{
  "arch": "convnext",
  "model": "image classifier",
  "dataset": "photos of plants and fungi (iNaturalist)",
  "train_examples": 90422,
  "image_size": 40,
  "crop_scale_min": 0.7,
  "horizontal_flip": true,
  "targets": ["family"],
  "num_classes": 120,
  "isotropic": false,
  "norm": "rmsnorm",
  "activation": "gelu",
  "mlp_ratio": 6,
  "layer_scale_init": 0.1,
  "inner_norm": false,
  "drop_path": 0.05,
  "patch_size": [2, 2],
  "depths": [4, 4, 4],
  "widths": [80, 160, 320],
  "kernel_size": 5,
  "mixing": "mixup",
  "loss": "cross_entropy",
  "init": "lecun_normal",
  "residual_init": "none",
  "optimizer": "soap",
  "beta2": 0.95,
  "lr": 0.0018,
  "beta1": 0.9,
  "shampoo_beta": 0.95,
  "eps": 1e-08,
  "precondition_frequency": 32,
  "max_precond_dim": 1536,
  "one_sided": false,
  "adamw_lr_other_params": 0.0016,
  "grad_clip": 0.5,
  "steps": 22200,
  "batch_size": 256,
  "epochs": 62.9,
  "lr_schedule": "cosine",
  "final_lr_fraction": 0,
  "warmup_steps": 660,
  "weight_decay": 0.03,
  "adamw_weight_decay_other_params": 0.05
}
Rows from block 8, named by matrix and row number. Each number is 200 + 30 x the weight over its row's rms, rounded and kept within 0 to 999. All counts start at 0. After the name is the row's rms in percent of the matrix's.
# f: depthwise 5x5 conv (model.blocks.8.mixer.f.weight, 320x1x5x5, trained with AdamW), a 5x5 kernel
f.150,107,195,210,223,213,201,247,207,209,237,220,205,182,138,179,214,212,189,173,195,202,251,247,240,256,244
f.151,102,157,186,175,172,179,181,185,152,156,191,209,190,158,182,210,207,192,210,204,197,227,244,267,240,250
f.152,108,161,209,255,188,145,133,176,177,148,141,202,190,212,200,199,220,191,183,204,207,233,202,208,213,224
f.153,094,259,238,245,258,260,192,198,195,200,199,177,179,171,170,188,176,183,173,164,173,186,186,182,181,171
f.154,092,168,179,227,219,155,183,208,238,223,207,154,191,208,200,159,169,186,235,208,163,167,200,251,222,140
f.155,095,228,205,220,217,243,230,208,167,192,233,212,203,156,179,221,226,204,151,197,228,228,181,122,171,232
f.156,090,196,174,202,226,197,167,155,169,186,188,189,171,184,185,197,211,192,192,185,227,279,231,225,222,276
f.157,085,196,214,197,214,220,177,142,131,126,183,195,169,158,171,173,187,196,172,181,173,215,208,211,196,221
f.158,107,165,154,170,162,156,180,190,166,168,196,189,189,175,174,202,231,194,209,223,210,251,240,224,248,244
f.159,076,162,149,144,172,174,151,169,163,171,192,172,177,179,177,167,154,179,205,197,173,193,168,186,184,198
f.160,106,257,236,234,238,255,161,162,192,200,143,205,205,222,228,222,225,202,211,222,243,211,191,178,213,213
f.161,100,157,198,207,162,196,152,222,199,155,231,141,219,187,153,203,180,201,185,178,233,215,224,209,184,262
f.162,109,152,167,210,158,153,135,162,200,158,150,165,181,218,178,165,196,209,215,196,194,189,179,197,178,188
f.163,072,278,232,228,237,203,233,242,185,166,163,236,175,191,174,170,222,201,215,158,181,208,211,182,189,175
f.164,106,146,152,195,154,138,178,199,229,178,179,207,222,194,214,212,202,210,210,194,199,252,242,219,238,238
f.165,100,144,140,161,161,128,163,189,199,184,153,212,214,215,195,217,207,193,199,191,203,229,217,229,224,209
f.166,103,222,231,264,216,214,201,220,188,208,222,197,181,190,179,208,184,162,189,170,186,246,254,251,250,236
f.167,102,156,168,205,190,144,149,164,214,167,130,161,184,199,191,168,186,184,201,201,181,185,169,191,177,172
f.168,099,228,231,238,225,232,217,204,244,221,211,219,214,235,220,205,182,184,205,178,184,151,150,161,149,153
f.169,093,175,202,223,241,248,167,201,219,213,258,151,201,204,206,250,149,193,204,219,217,191,211,215,241,244
f.170,107,185,194,183,179,204,200,205,206,218,197,144,179,160,186,146,148,168,155,167,146,187,163,186,173,177
f.171,098,190,226,249,241,202,222,241,223,237,228,160,200,211,196,168,147,170,179,176,141,181,187,232,192,181
f.172,106,131,172,196,170,136,165,198,235,195,170,188,225,251,230,176,205,225,242,223,208,211,211,217,213,208
f.173,097,228,189,213,210,223,258,203,194,219,250,233,204,193,194,245,233,188,165,187,225,261,224,195,224,256
f.174,103,230,207,197,216,237,272,235,192,238,272,235,211,190,204,238,225,174,196,208,209,173,176,187,179,174
f.175,099,223,218,175,219,223,236,201,193,217,236,176,168,155,154,186,146,164,157,160,164,192,168,178,186,174
f.176,083,193,273,260,205,190,185,229,249,216,181,187,217,200,216,190,154,191,168,189,172,164,187,172,181,159
f.177,109,262,231,199,225,272,241,216,195,203,245,208,199,198,206,205,165,178,204,179,171,155,178,196,186,154
f.178,100,160,169,156,164,157,221,206,206,209,224,197,183,181,180,207,201,187,141,187,204,267,221,196,233,252
f.179,085,209,178,202,181,237,141,156,182,171,206,162,145,212,168,196,165,155,182,162,219,211,190,196,192,248
f.180,107,196,212,217,184,207,232,269,198,252,237,251,222,210,243,248,246,208,223,212,235,188,214,200,203,185
f.181,106,233,235,236,243,238,248,225,212,231,244,260,192,208,200,251,200,161,176,176,192,189,187,189,185,198
f.182,100,233,223,221,227,243,255,228,247,245,249,189,195,174,195,201,213,178,170,184,205,182,150,184,176,166
f.183,099,143,193,209,183,152,174,212,232,213,167,184,211,227,209,194,132,188,200,172,149,157,182,204,177,166
f.184,097,228,239,199,213,240,210,200,208,205,202,190,202,179,191,184,247,213,213,228,240,270,239,228,236,262
f.185,100,228,208,184,197,230,236,215,188,215,251,266,229,197,223,264,238,239,211,226,245,205,215,202,204,192
f.186,092,258,232,226,255,236,218,226,200,215,229,225,234,213,215,225,228,216,248,223,213,207,195,249,236,178
f.187,101,182,174,191,179,172,195,210,206,192,212,210,199,206,203,207,228,229,202,221,241,290,219,207,239,277
f.188,097,134,154,158,150,143,161,188,204,196,169,219,236,222,230,221,207,223,223,224,211,184,218,197,205,193
f.189,119,240,207,183,210,244,175,174,192,189,165,145,190,233,199,142,179,224,256,221,186,168,212,237,220,175
f.190,094,138,174,199,180,139,141,174,231,180,146,196,217,248,218,191,197,214,237,198,190,196,193,212,210,179
f.191,110,196,203,178,205,193,245,222,165,213,256,268,209,186,213,261,207,190,186,178,214,175,170,163,177,160
f.192,104,200,184,217,171,157,198,184,194,176,130,252,221,231,178,166,254,212,191,187,196,247,216,201,234,171
f.193,106,214,228,214,218,222,175,172,178,181,169,238,199,168,208,254,249,216,168,210,258,192,162,148,177,202
f.194,111,146,163,195,181,136,169,198,252,198,183,166,215,237,218,160,178,205,246,212,182,187,214,238,215,190
f.195,072,155,211,203,229,204,187,194,173,239,232,194,189,224,233,221,167,183,213,186,217,244,233,227,221,287
f.196,110,163,195,227,209,150,190,230,236,210,183,158,194,218,205,151,147,205,232,195,153,202,245,236,236,196
f.197,106,184,184,149,169,181,221,213,160,190,241,233,232,166,198,252,239,234,194,218,247,225,229,197,219,232
f.198,081,216,232,188,211,204,164,198,184,165,164,144,149,172,144,146,211,215,226,194,216,198,225,234,212,167
f.199,116,266,241,225,246,248,213,217,185,204,214,192,183,172,177,182,170,184,176,178,170,243,228,226,227,239
f.200,101,210,185,151,186,199,138,149,178,167,146,183,194,204,197,191,210,235,225,236,234,187,229,251,210,192
f.201,097,220,193,192,219,211,244,269,205,255,244,253,232,212,218,245,215,219,192,216,217,177,175,221,179,186
f.202,102,222,190,179,181,218,188,157,152,148,195,203,191,183,185,211,243,207,233,208,243,248,216,247,241,241
f.203,104,213,235,254,238,221,161,203,238,207,162,151,188,227,193,152,149,183,208,187,151,187,209,220,207,193
f.204,096,196,179,179,187,216,250,219,205,228,240,219,213,142,184,221,252,186,172,185,238,247,199,221,218,253
f.205,095,212,209,239,210,209,186,185,223,196,183,187,190,235,190,171,157,162,217,152,144,158,160,199,163,144
f.206,100,223,227,267,245,223,189,236,268,231,200,145,171,199,178,157,207,190,196,187,200,219,198,199,208,214
f.207,109,262,244,262,251,260,213,225,224,209,211,185,227,209,208,182,172,188,183,201,172,226,209,207,214,223
f.208,078,169,183,205,182,184,157,207,245,208,160,183,220,263,234,182,203,213,280,226,196,204,215,227,225,206
f.209,101,199,206,201,197,191,222,236,249,222,201,200,231,243,215,189,183,225,233,218,180,132,174,166,178,131
f.210,096,232,205,203,219,240,215,188,177,189,211,177,187,178,177,178,152,179,176,179,159,161,142,150,159,160
f.211,086,180,223,226,216,195,217,234,266,246,210,188,202,235,214,184,149,191,198,171,148,174,164,167,164,185
f.212,085,207,204,198,196,212,177,144,148,181,153,264,231,203,256,245,216,198,186,204,209,199,189,152,210,189
f.213,095,240,196,204,235,253,153,159,204,170,197,144,178,200,178,145,174,205,201,192,182,158,204,220,184,163
f.214,093,223,229,177,199,246,200,185,140,204,197,140,155,150,177,141,181,182,204,187,177,221,197,210,225,192
f.215,099,164,143,145,184,189,169,157,178,203,208,175,189,190,201,244,162,164,181,173,219,145,175,181,187,210
f.216,113,209,174,133,169,222,268,212,165,228,258,222,204,154,199,223,221,203,200,211,213,166,200,197,198,178
f.217,097,155,136,130,164,138,223,188,199,209,208,195,193,193,200,201,160,172,170,175,175,220,192,201,214,217
f.218,093,213,211,187,184,228,242,239,201,202,255,242,223,174,201,253,244,211,181,204,243,191,165,155,168,187
f.219,095,171,184,178,172,176,149,166,177,164,154,194,187,188,180,189,219,218,214,221,223,253,237,221,241,254
f.220,089,251,211,165,219,258,241,183,202,225,206,187,202,249,214,195,225,219,255,216,206,247,190,196,183,251
f.221,099,163,144,197,151,156,183,174,209,174,194,199,190,201,212,188,229,188,195,190,222,180,147,140,149,178
f.222,102,265,248,220,235,267,214,226,218,210,219,171,204,184,192,181,155,170,168,171,165,191,202,178,202,197
f.223,118,215,237,222,225,238,231,244,212,214,254,232,236,223,232,256,212,235,213,240,221,205,206,229,224,204
f.224,116,177,182,176,195,172,228,210,219,210,228,218,205,198,200,218,230,223,212,209,231,139,143,168,140,143
f.225,094,194,172,195,176,196,172,167,168,172,162,153,181,164,177,139,165,175,180,164,155,178,175,220,179,178
f.226,099,144,152,170,176,158,158,184,187,172,162,175,196,217,192,200,206,209,185,213,225,244,220,208,243,255
f.227,082,209,216,210,216,220,241,224,245,230,233,227,226,235,225,223,206,179,196,181,212,154,156,147,160,158
f.228,089,200,206,242,217,189,200,236,289,224,219,193,178,211,208,194,147,173,190,190,156,181,164,222,178,167
f.229,107,226,210,184,162,163,269,212,221,206,164,269,200,210,198,140,231,201,186,180,161,217,209,201,201,190
f.230,099,136,136,169,134,164,164,204,211,189,188,196,179,207,183,194,191,202,208,198,202,230,224,244,232,226
f.231,109,251,221,223,228,235,239,218,208,198,248,204,185,165,171,211,235,176,172,180,234,244,236,215,218,250
f.232,091,216,200,186,184,185,257,207,203,202,169,260,223,219,188,197,263,240,216,218,198,218,164,161,179,145
f.233,089,238,232,211,212,236,237,241,198,226,230,187,198,172,185,192,157,181,195,182,157,144,176,193,171,140
f.234,094,168,186,179,183,184,165,157,163,165,175,152,172,161,179,182,197,208,242,252,211,206,208,247,234,174
f.235,092,176,225,220,209,176,155,225,225,212,171,131,172,193,152,134,185,197,186,199,198,230,226,224,228,224
f.236,100,156,174,161,158,160,192,154,163,184,176,211,144,167,165,191,237,203,192,210,211,243,199,173,222,214
f.237,108,165,171,242,184,157,187,213,208,222,181,223,207,209,209,219,217,223,194,214,237,265,235,250,238,249
f.238,103,215,212,227,223,210,181,200,207,213,202,176,210,179,188,244,152,208,195,205,276,123,158,185,170,210
f.239,091,223,205,175,209,216,218,216,214,215,219,174,214,196,217,170,212,248,260,228,220,249,240,244,245,248
f.240,085,234,216,238,217,237,171,146,162,146,194,164,157,158,164,176,174,182,183,170,196,202,173,190,204,202
f.241,095,149,184,213,175,149,159,216,207,215,155,208,253,236,235,223,237,235,226,234,229,213,215,199,208,217
f.242,091,191,154,128,186,193,154,183,147,154,163,162,171,215,182,166,196,201,209,173,209,182,182,195,178,192
f.243,096,151,160,151,176,142,179,200,190,202,187,205,213,212,213,208,225,229,238,235,231,235,217,253,229,227
f.244,106,204,183,221,178,199,227,193,182,211,218,211,199,153,181,214,211,195,180,196,220,269,241,232,258,272
f.245,102,253,241,234,244,243,241,227,233,238,234,204,191,184,189,199,178,177,160,178,162,188,194,166,174,197
f.246,113,134,162,200,159,148,145,178,190,177,154,226,206,229,221,214,180,189,196,191,175,227,220,225,220,222
f.247,077,244,210,207,165,243,238,213,215,198,253,242,197,236,208,195,251,216,262,195,220,221,179,185,167,198
f.248,109,240,236,205,219,258,257,246,203,237,258,211,185,180,202,209,233,224,186,213,239,219,214,211,210,225
f.249,093,164,172,191,179,151,138,159,184,172,125,175,169,162,185,181,196,212,208,209,223,184,184,183,201,191
f.250,105,188,185,185,178,192,149,176,181,180,148,177,188,208,193,170,211,216,221,216,215,258,235,240,253,253
f.251,107,150,160,193,166,148,162,183,178,159,159,176,197,150,176,169,217,205,190,211,209,179,174,174,168,171
f.252,088,246,224,199,239,231,245,223,206,213,227,198,220,232,217,212,207,282,247,239,196,229,204,222,208,196
f.253,091,151,150,182,157,144,144,172,178,186,141,170,194,197,196,174,188,202,204,204,179,209,224,224,227,205
f.254,101,260,245,211,240,244,241,234,232,232,232,190,184,192,179,185,169,174,183,171,175,181,167,181,168,191
f.255,102,166,195,182,181,221,166,196,178,170,239,218,233,205,195,254,186,170,152,157,210,234,218,226,217,264
f.256,097,168,161,180,161,176,208,204,199,191,210,174,170,187,180,177,203,194,225,201,201,261,236,269,253,237
f.257,088,179,200,210,201,176,218,236,207,229,238,168,163,157,160,193,260,193,169,212,258,235,218,206,233,227