Rows from block 6 of a small image classifier, named by matrix and row number. Rows with one number belong to one neuron. Each number is 500 + 25 x the weight over its row's rms, rounded and kept within 0 to 999. All counts start at 0. Numbers have three digits each.
After each neuron's rows are labels from the 100 images, of 14848, where the neuron reaches its highest value: "strongest on" is what is common among them. Only what is clearly more common there than usual is listed. The data: photos of plants and fungi (iNaturalist).
# fc1: MLP up (model.blocks.6.mlp.fc1.weight, 960x160), inputs 80-159
# fc2: MLP down (model.blocks.6.mlp.fc2.weight, 160x960, transposed), outputs 80-159

fc1.0:466474512504494450485533515506482501497495492478465546510478441489507490500496495493519499483465531478482508442511480490517490472488500555464521481512502498467452487538488506483509464497497492468529478517526472469506498505531484462536503498
fc2.0:486492507478526463491498525498474513532449511483447512480502518523486497504490491485480506489515515494493474506459509507530514498487508501508449529476481488497511474497448436481496511520465540516505556520514456487556505540493464491515490488
strongest on: order Ranunculales

fc1.571:508475492464497515516504503467489473518463522509486463527465521482464531448470519533521488499530551564532488475488501485507502513471515534489501499483498475472478476485486492517526496467473490538472468486502526523488455516543484447457531524
fc2.571:501508462519566522497503482495481534512525495490491578523530525488534464507474449471520493514466465555549511468526513479501494523469499507497511490464558500491524459479475474470499514495552484462477502490505444497467539484504520533493498480
strongest on: order Lamiales

fc1.432:484474524493510527504485533546501489480466519520500495513480484496454515488563471514531451504514510468500541483507483525490505561499483501489525542555492516483523478499517482514507479493504521505495543521545441482483519540530480519485485505
fc2.432:540519458505520522512472507469519522465517473491498487502507468464550531474520495516468539511473486507476486464496474466520525498510479474524495472515488522480502522524495435528488504491502529482489498492480473512508504503489524512490481487
strongest on: order Asterales; family: Asteraceae

fc1.683:485487485503541502492485501548500482436502520516460489492519476510490509464532483553515478466474454520464522482489506493508534549509507494489509542505501548503463498506546549488534465512497521510529536521511500502512510524467471497490503473
fc2.683:523482533478492510501482458493427508501500514464512523530515443494502498471541482475493510506469540520488494533498485469471503492535494490524481532564518488452515540462513453547489464496520478480500503511508509473528524512494513489505469507
strongest on: order Ranunculales

fc1.314:525437518467488496566494502516514512489477490508519535488467458521501507477485527512502496514489469542490515524468446541524496507475472508513505511488513519474507489517526488505523512503576493469464506502478547514508503531462502487506472508
fc2.314:454468499477470490495512490484527503527459516476494518553488510532520500526509465545537449499530521462488520533498477535507535499494499541519476534459523492483537495534500463466483544455495525528525525504498552488482477523522476487483470501
strongest on: order Asterales; family: Asteraceae; text has "common"

fc1.654:457530498497534513506484513506480524485505511501450531530476532505479491492537518483518501476512540508501506530486503509555488442530452512461519464505477539538503499490486483479456528461495503478463513523496488535513499495512510504496501477
fc2.654:533508533445505511507495495515463505457535511503464498495506492534427489516481468494493477506500550495503505545539509474491511456517474487496472503479542521490525507488495445508474534466473453482518511514501466510533487523486495461509493474
strongest on: order Lamiales

fc1.379:512466456498466505516488484490558473506507476454515498495521550487502477537467508479545505485477501497486469502498508471534528476520499454471478521504496454529520496533499439498493552477513497482469527507519487527528502526549492479490504518
fc2.379:503469474519496505487473525554526469452551506540490474504505524512525494503490477508521464474530535464486482533474539518469539478535494480516484492502450538476499521496506442444513498535547491524525502516508502490510500525498484502498494503
strongest on: order Lamiales

fc1.572:452517556552463496525448489484530500494504469504514483552485483490494497559475487447515490468490492524507482481541505465495495510509459494484506514517487503505514524454486485490507515538511486495497520493516531543487514528525511507475457510
fc2.572:481504523441532519534483512506486460528502489540527496486515505513460479489533545457543555489448490544512493491484502502556496482572499538503504488468499483485462466533521473469531513485439509496512536510488503491515467532494472494461502474
strongest on: class Liliopsida

fc1.30:549526505482517533491468569499547531553494520495519487506473510527550501545509467522515494484491508545514497507464493509504550476514487528510507520514475520480494498458503504508508505512530500496554502476506502510464488508488497465521493503
fc2.30:519501462494500535467473508479534480520450530484513551501472491451426477499526495540514514531484505509478496509494505480574512484517522529540520504532548475464493482492471487514498510523486485492530479522510519475519507520493513500510489530
strongest on: class Liliopsida

fc1.602:476524488535500513539502499495473500530484479526477490537530483523491485512495485502534501493517504534484507488484497499511474501518476487450513516524492484501509531544492515546485527481524490448531515509550515547512492525476478496427490514
fc2.602:479472490474472561521471516533491527491494487543492544524470515526457502522509479530497496479504542539514499502525488518508473508488520515539460475500528496498508529502491522523530519521510515520528519483532504476511523498484485499481492518
strongest on: order Lamiales; family: Plantaginaceae

fc1.759:548517484497509527479474497514474514500483454533538546464450528506481516481454493498501547511530502490497506504546483497453517499480503527522504536514487542476473541483513481506527481482508522513491494516504507514513528519459485527485468495
fc2.759:525489511479510477488533500499510488533475507493477516504499472507489506495461454496505513475454501485466509497487526509490473469455503452503489573481533476476489545541470510471510478461506462479458522449502473483473460524509499535491416501
strongest on: order Lamiales

fc1.569:495509486513475508481513507495462517491502522523507526492446494540481490504495466489497502521480478517471490490521501474495529489491503512545532511521484459505487528507457501526566441506504502486528446510512539508472499518511477514487480439
fc2.569:467482519519500544499522471466492517471505475532485565495466492468513522476536524528487480501466431523482486533506506514482500529505528496540496532507494491524507506503497510464453553563505496464489460488443457511474499495510497486512476462
strongest on: order Lamiales

fc1.179:546484505492454479517520519496509506466528511511577513511544474492515465484486528530496453531485545500499536496492491490511476536498513435528522516509507469475455489512499438532505500502489515525468490497513565480536519477477499496494463547
fc2.179:481488529458474485526537499529508527502498497538513465529492453486501506502550513487507505495559489523497484504513490501514496474504492478521486497496498496525519489504498436504512488483437523511495502536486498455570545481459455490496496445
strongest on: order Asterales; family: Asteraceae

fc1.521:515514506529495526505517489494495483502496511521525530507486489510450513489462473502476530528499500420505525527539534488467497493478511484540512521514456538519479534508507502486504472478472534494506509468496497495492536475529460509472503491
fc2.521:516492509472557519563529496510507479493469500484499565484485489490527518491506467525489498498490500492546474501503530505485488480508479504508528476477503506504510541557492497513543531459535507452495538529548510463504517480486553494519466514
strongest on: order Lamiales

fc1.512:522462487485486504522534475464483520506479460492490480490465460513514519489478505472534530459489505496475512491542494497525481558486529540497521500457508510525471500462516491480502518494525440471496471477495525453501484477488520519517497520
fc2.512:504474490499526510487530508513495504476522529506497523501493499475517516454501497489505490522506481533490479443478520498535505505504487493522477496500484484501486529514504500566488479472486463507472499499515598422501461488506495513477530547
strongest on: class Polypodiopsida