From a checkpoint of a small image classifier.
Model: 6.81M parameters, 40-pixel images, arch convnext, activation gelu, patch size [2, 2], depths [4, 4, 4].
Training: soap at rate 0.0018, 22200 steps, batches of 256, held-out accuracy 36%.
Data: trained on photos of plants and fungi (iNaturalist), 62.9 epochs.
Rows from block 9 of a small image classifier, named by matrix and row number. Rows with one number belong to one neuron. Each number is 500 + 25 x the weight over its row's rms, rounded and kept within 0 to 999. All counts start at 0. Numbers have three digits each.
After each neuron's rows are labels from the 100 images, of 14848, where the neuron reaches its highest value: "colour at peak" is the nearest of a few named colours to the mean colour under the peak. Only what is clearly more common there than usual is listed. The data: photos of plants and fungi (iNaturalist). In brackets: how many of the 100.
# fc1: MLP up (model.blocks.9.mlp.fc1.weight, 1920x320), inputs 107-213
# fc2: MLP down (model.blocks.9.mlp.fc2.weight, 320x1920, transposed), outputs 107-213

fc1.664:521493505456525499534475493472483526528507517473506538531500477531487561464516471474492556544517511509466520534453468440525492501501537494503518526518521468483524500515497471493488571512497516487448528499513501488460509484514513474496481495493531486518518494537500497513524509486492437488503485489499482494520498499516494
fc2.664:535504529490472486492515497519498466449480515455515457506503503483500495508490554536502508521499530478482495460487527478555512464441559461513507472467499483496464454524509496503497518525493483497480525532478542500492479547506521530476509509473517541469497509500492513483516510498504501469512504425476519523494478497490499
colour at peak: grey (80)

fc1.670:486500441468467484469493538512433494485496471520516493495496496474477537531509477521494469546512539505484510501515491481464485479532499547471524541454547467498476517478510506485523506534495505473482486475513550480526525541488487506482502497491497523545482494516509487477494466526515537472502518490515465546510463516513448
fc2.670:518484474481533514507505512512520507529475529470580524467507502439523521546501514501516465505449492479506480544552495523517511502453507525525487488469457484495504548527459530508502513458487523557514521497483511535491532495503498516493518435505494491531551499520450497491543544474515505525525493506483497503495472499500531
colour at peak: black (25)

fc1.218:539525500500481500512475510475484510482536486490471509481415491486484526513474448494554497514517492502509466514455522510525527489526520484509516499474518533474493494478486525526508532498499459551472488516508452511486492490507478468437470527484447484511428469481489494502472468522498472517490528492472487485500541486492510
fc2.218:518495503513492442488497537506494473528503474470499531492475504507484450479473468470532504537483454472544451454488512530493532466498515474486512481508492503505523518486472501524500504480461495478474485497507464440485516556488515535509506459474499538486529524488469490490494465506493448511484478493548516545483549477509520
colour at peak: black (28)

fc1.11:495520503491506517504477527497515507453481503536487534505455525543536519449536537467474503499522531489497523527512517529474501495542530503508514505516514534481549502500498522512545536495496518549520498533499551526484518501536509457463548495487536505480530527498550500533509502540539479500469477472472475522502483489531524
fc2.11:552476540539524509470536490481495479472533474458528477510503523464547526457464541505503487520487481492496484524510467514508512529448495478547518504481499514503518493509517512463519475496493500496515539473529486489490453496497458504495503489457496478523480524483510468499526481528484456493502556481485519537511510491479441
colour at peak: green (28)

fc1.364:505510564482490483470543474517489481461495492451496470491530497522550489491494495520512531496531507504497503485501498552485498509512492490485535521484502468503479517507506507516512508472514513480488454469502507523531481480497531507494469502511505498496476482484514528505498521488526526505507503535472484490481495545521483
fc2.364:507474442504488423477512499506502475514465532504489498518523579481518503501470543510489520493485513516475486524491503528469556505476473469500471502508509497479505492490520484540452499491459508513463495469524487475481472526518455491545495542505551504468487476492473500509513483509502462497492527518511457486504494516511480
colour at peak: grey (81)

fc1.188:476482501472467512496481492480471485464462517526479469453494480557503484506500502496486480522492486504499528473526444495462454500526513463474476476492494493503506536522510505493487491496495517493494484488480482471476475466537479519530498542522464504511490512495478526490464508465497467542473538466529539487455514484505514
fc2.188:466477527502517512527481469492520475517483515512514515515514507499517471474507526515478505498478533518546490476503488494496495518489507497480462462535486512502469494536511493480518541506450491481539488492519540499489514495468514545516498472462501521492526435462493516518474533537444493527461524522455505535428494514550494
colour at peak: brown (60)

fc1.315:504521526498490472523547495507524530485517490509477522535519449511534475536475531497499487525545539514544493476518527520485550464496490508518545492520482537525483502511566501479489517513516520520481497499505496508495482535509506493482468512545507488443511488470519506533535497521537468495505470450512513504507495525469495
fc2.315:499491505505519499551504493498501499510499474482504541478533519547485488473484490519523519513489499468505508494546514480466513563475519541463492491504468457564498506497530503500492502512497476483477496525516537520526494481491519490554470503500504501555453516523494502472494477472495533511504516504526481530514478465514469
colour at peak: green (26)

fc1.669:504500458488485523522506492507495515499516487519510483520459498487517518523472513513518484507498476485473511542518469491487466438502536493495503481503521484495516518496488474531526506533469530502435517490443517517495483514487503511524506516512492505537466524493518499507505504493545510507472473504488524483483450530501466
fc2.669:519482489455482493468496505511480515483498502480461498486460464537480480506499481448503494521486475513438493526489501509459504535475521517497503500484522511472479497520509519501500526523516485537475518498519504428502462510476491498499536468494502509526510522513479520477497468509494520493459524468511486475496483485533505
colour at peak: brown (60)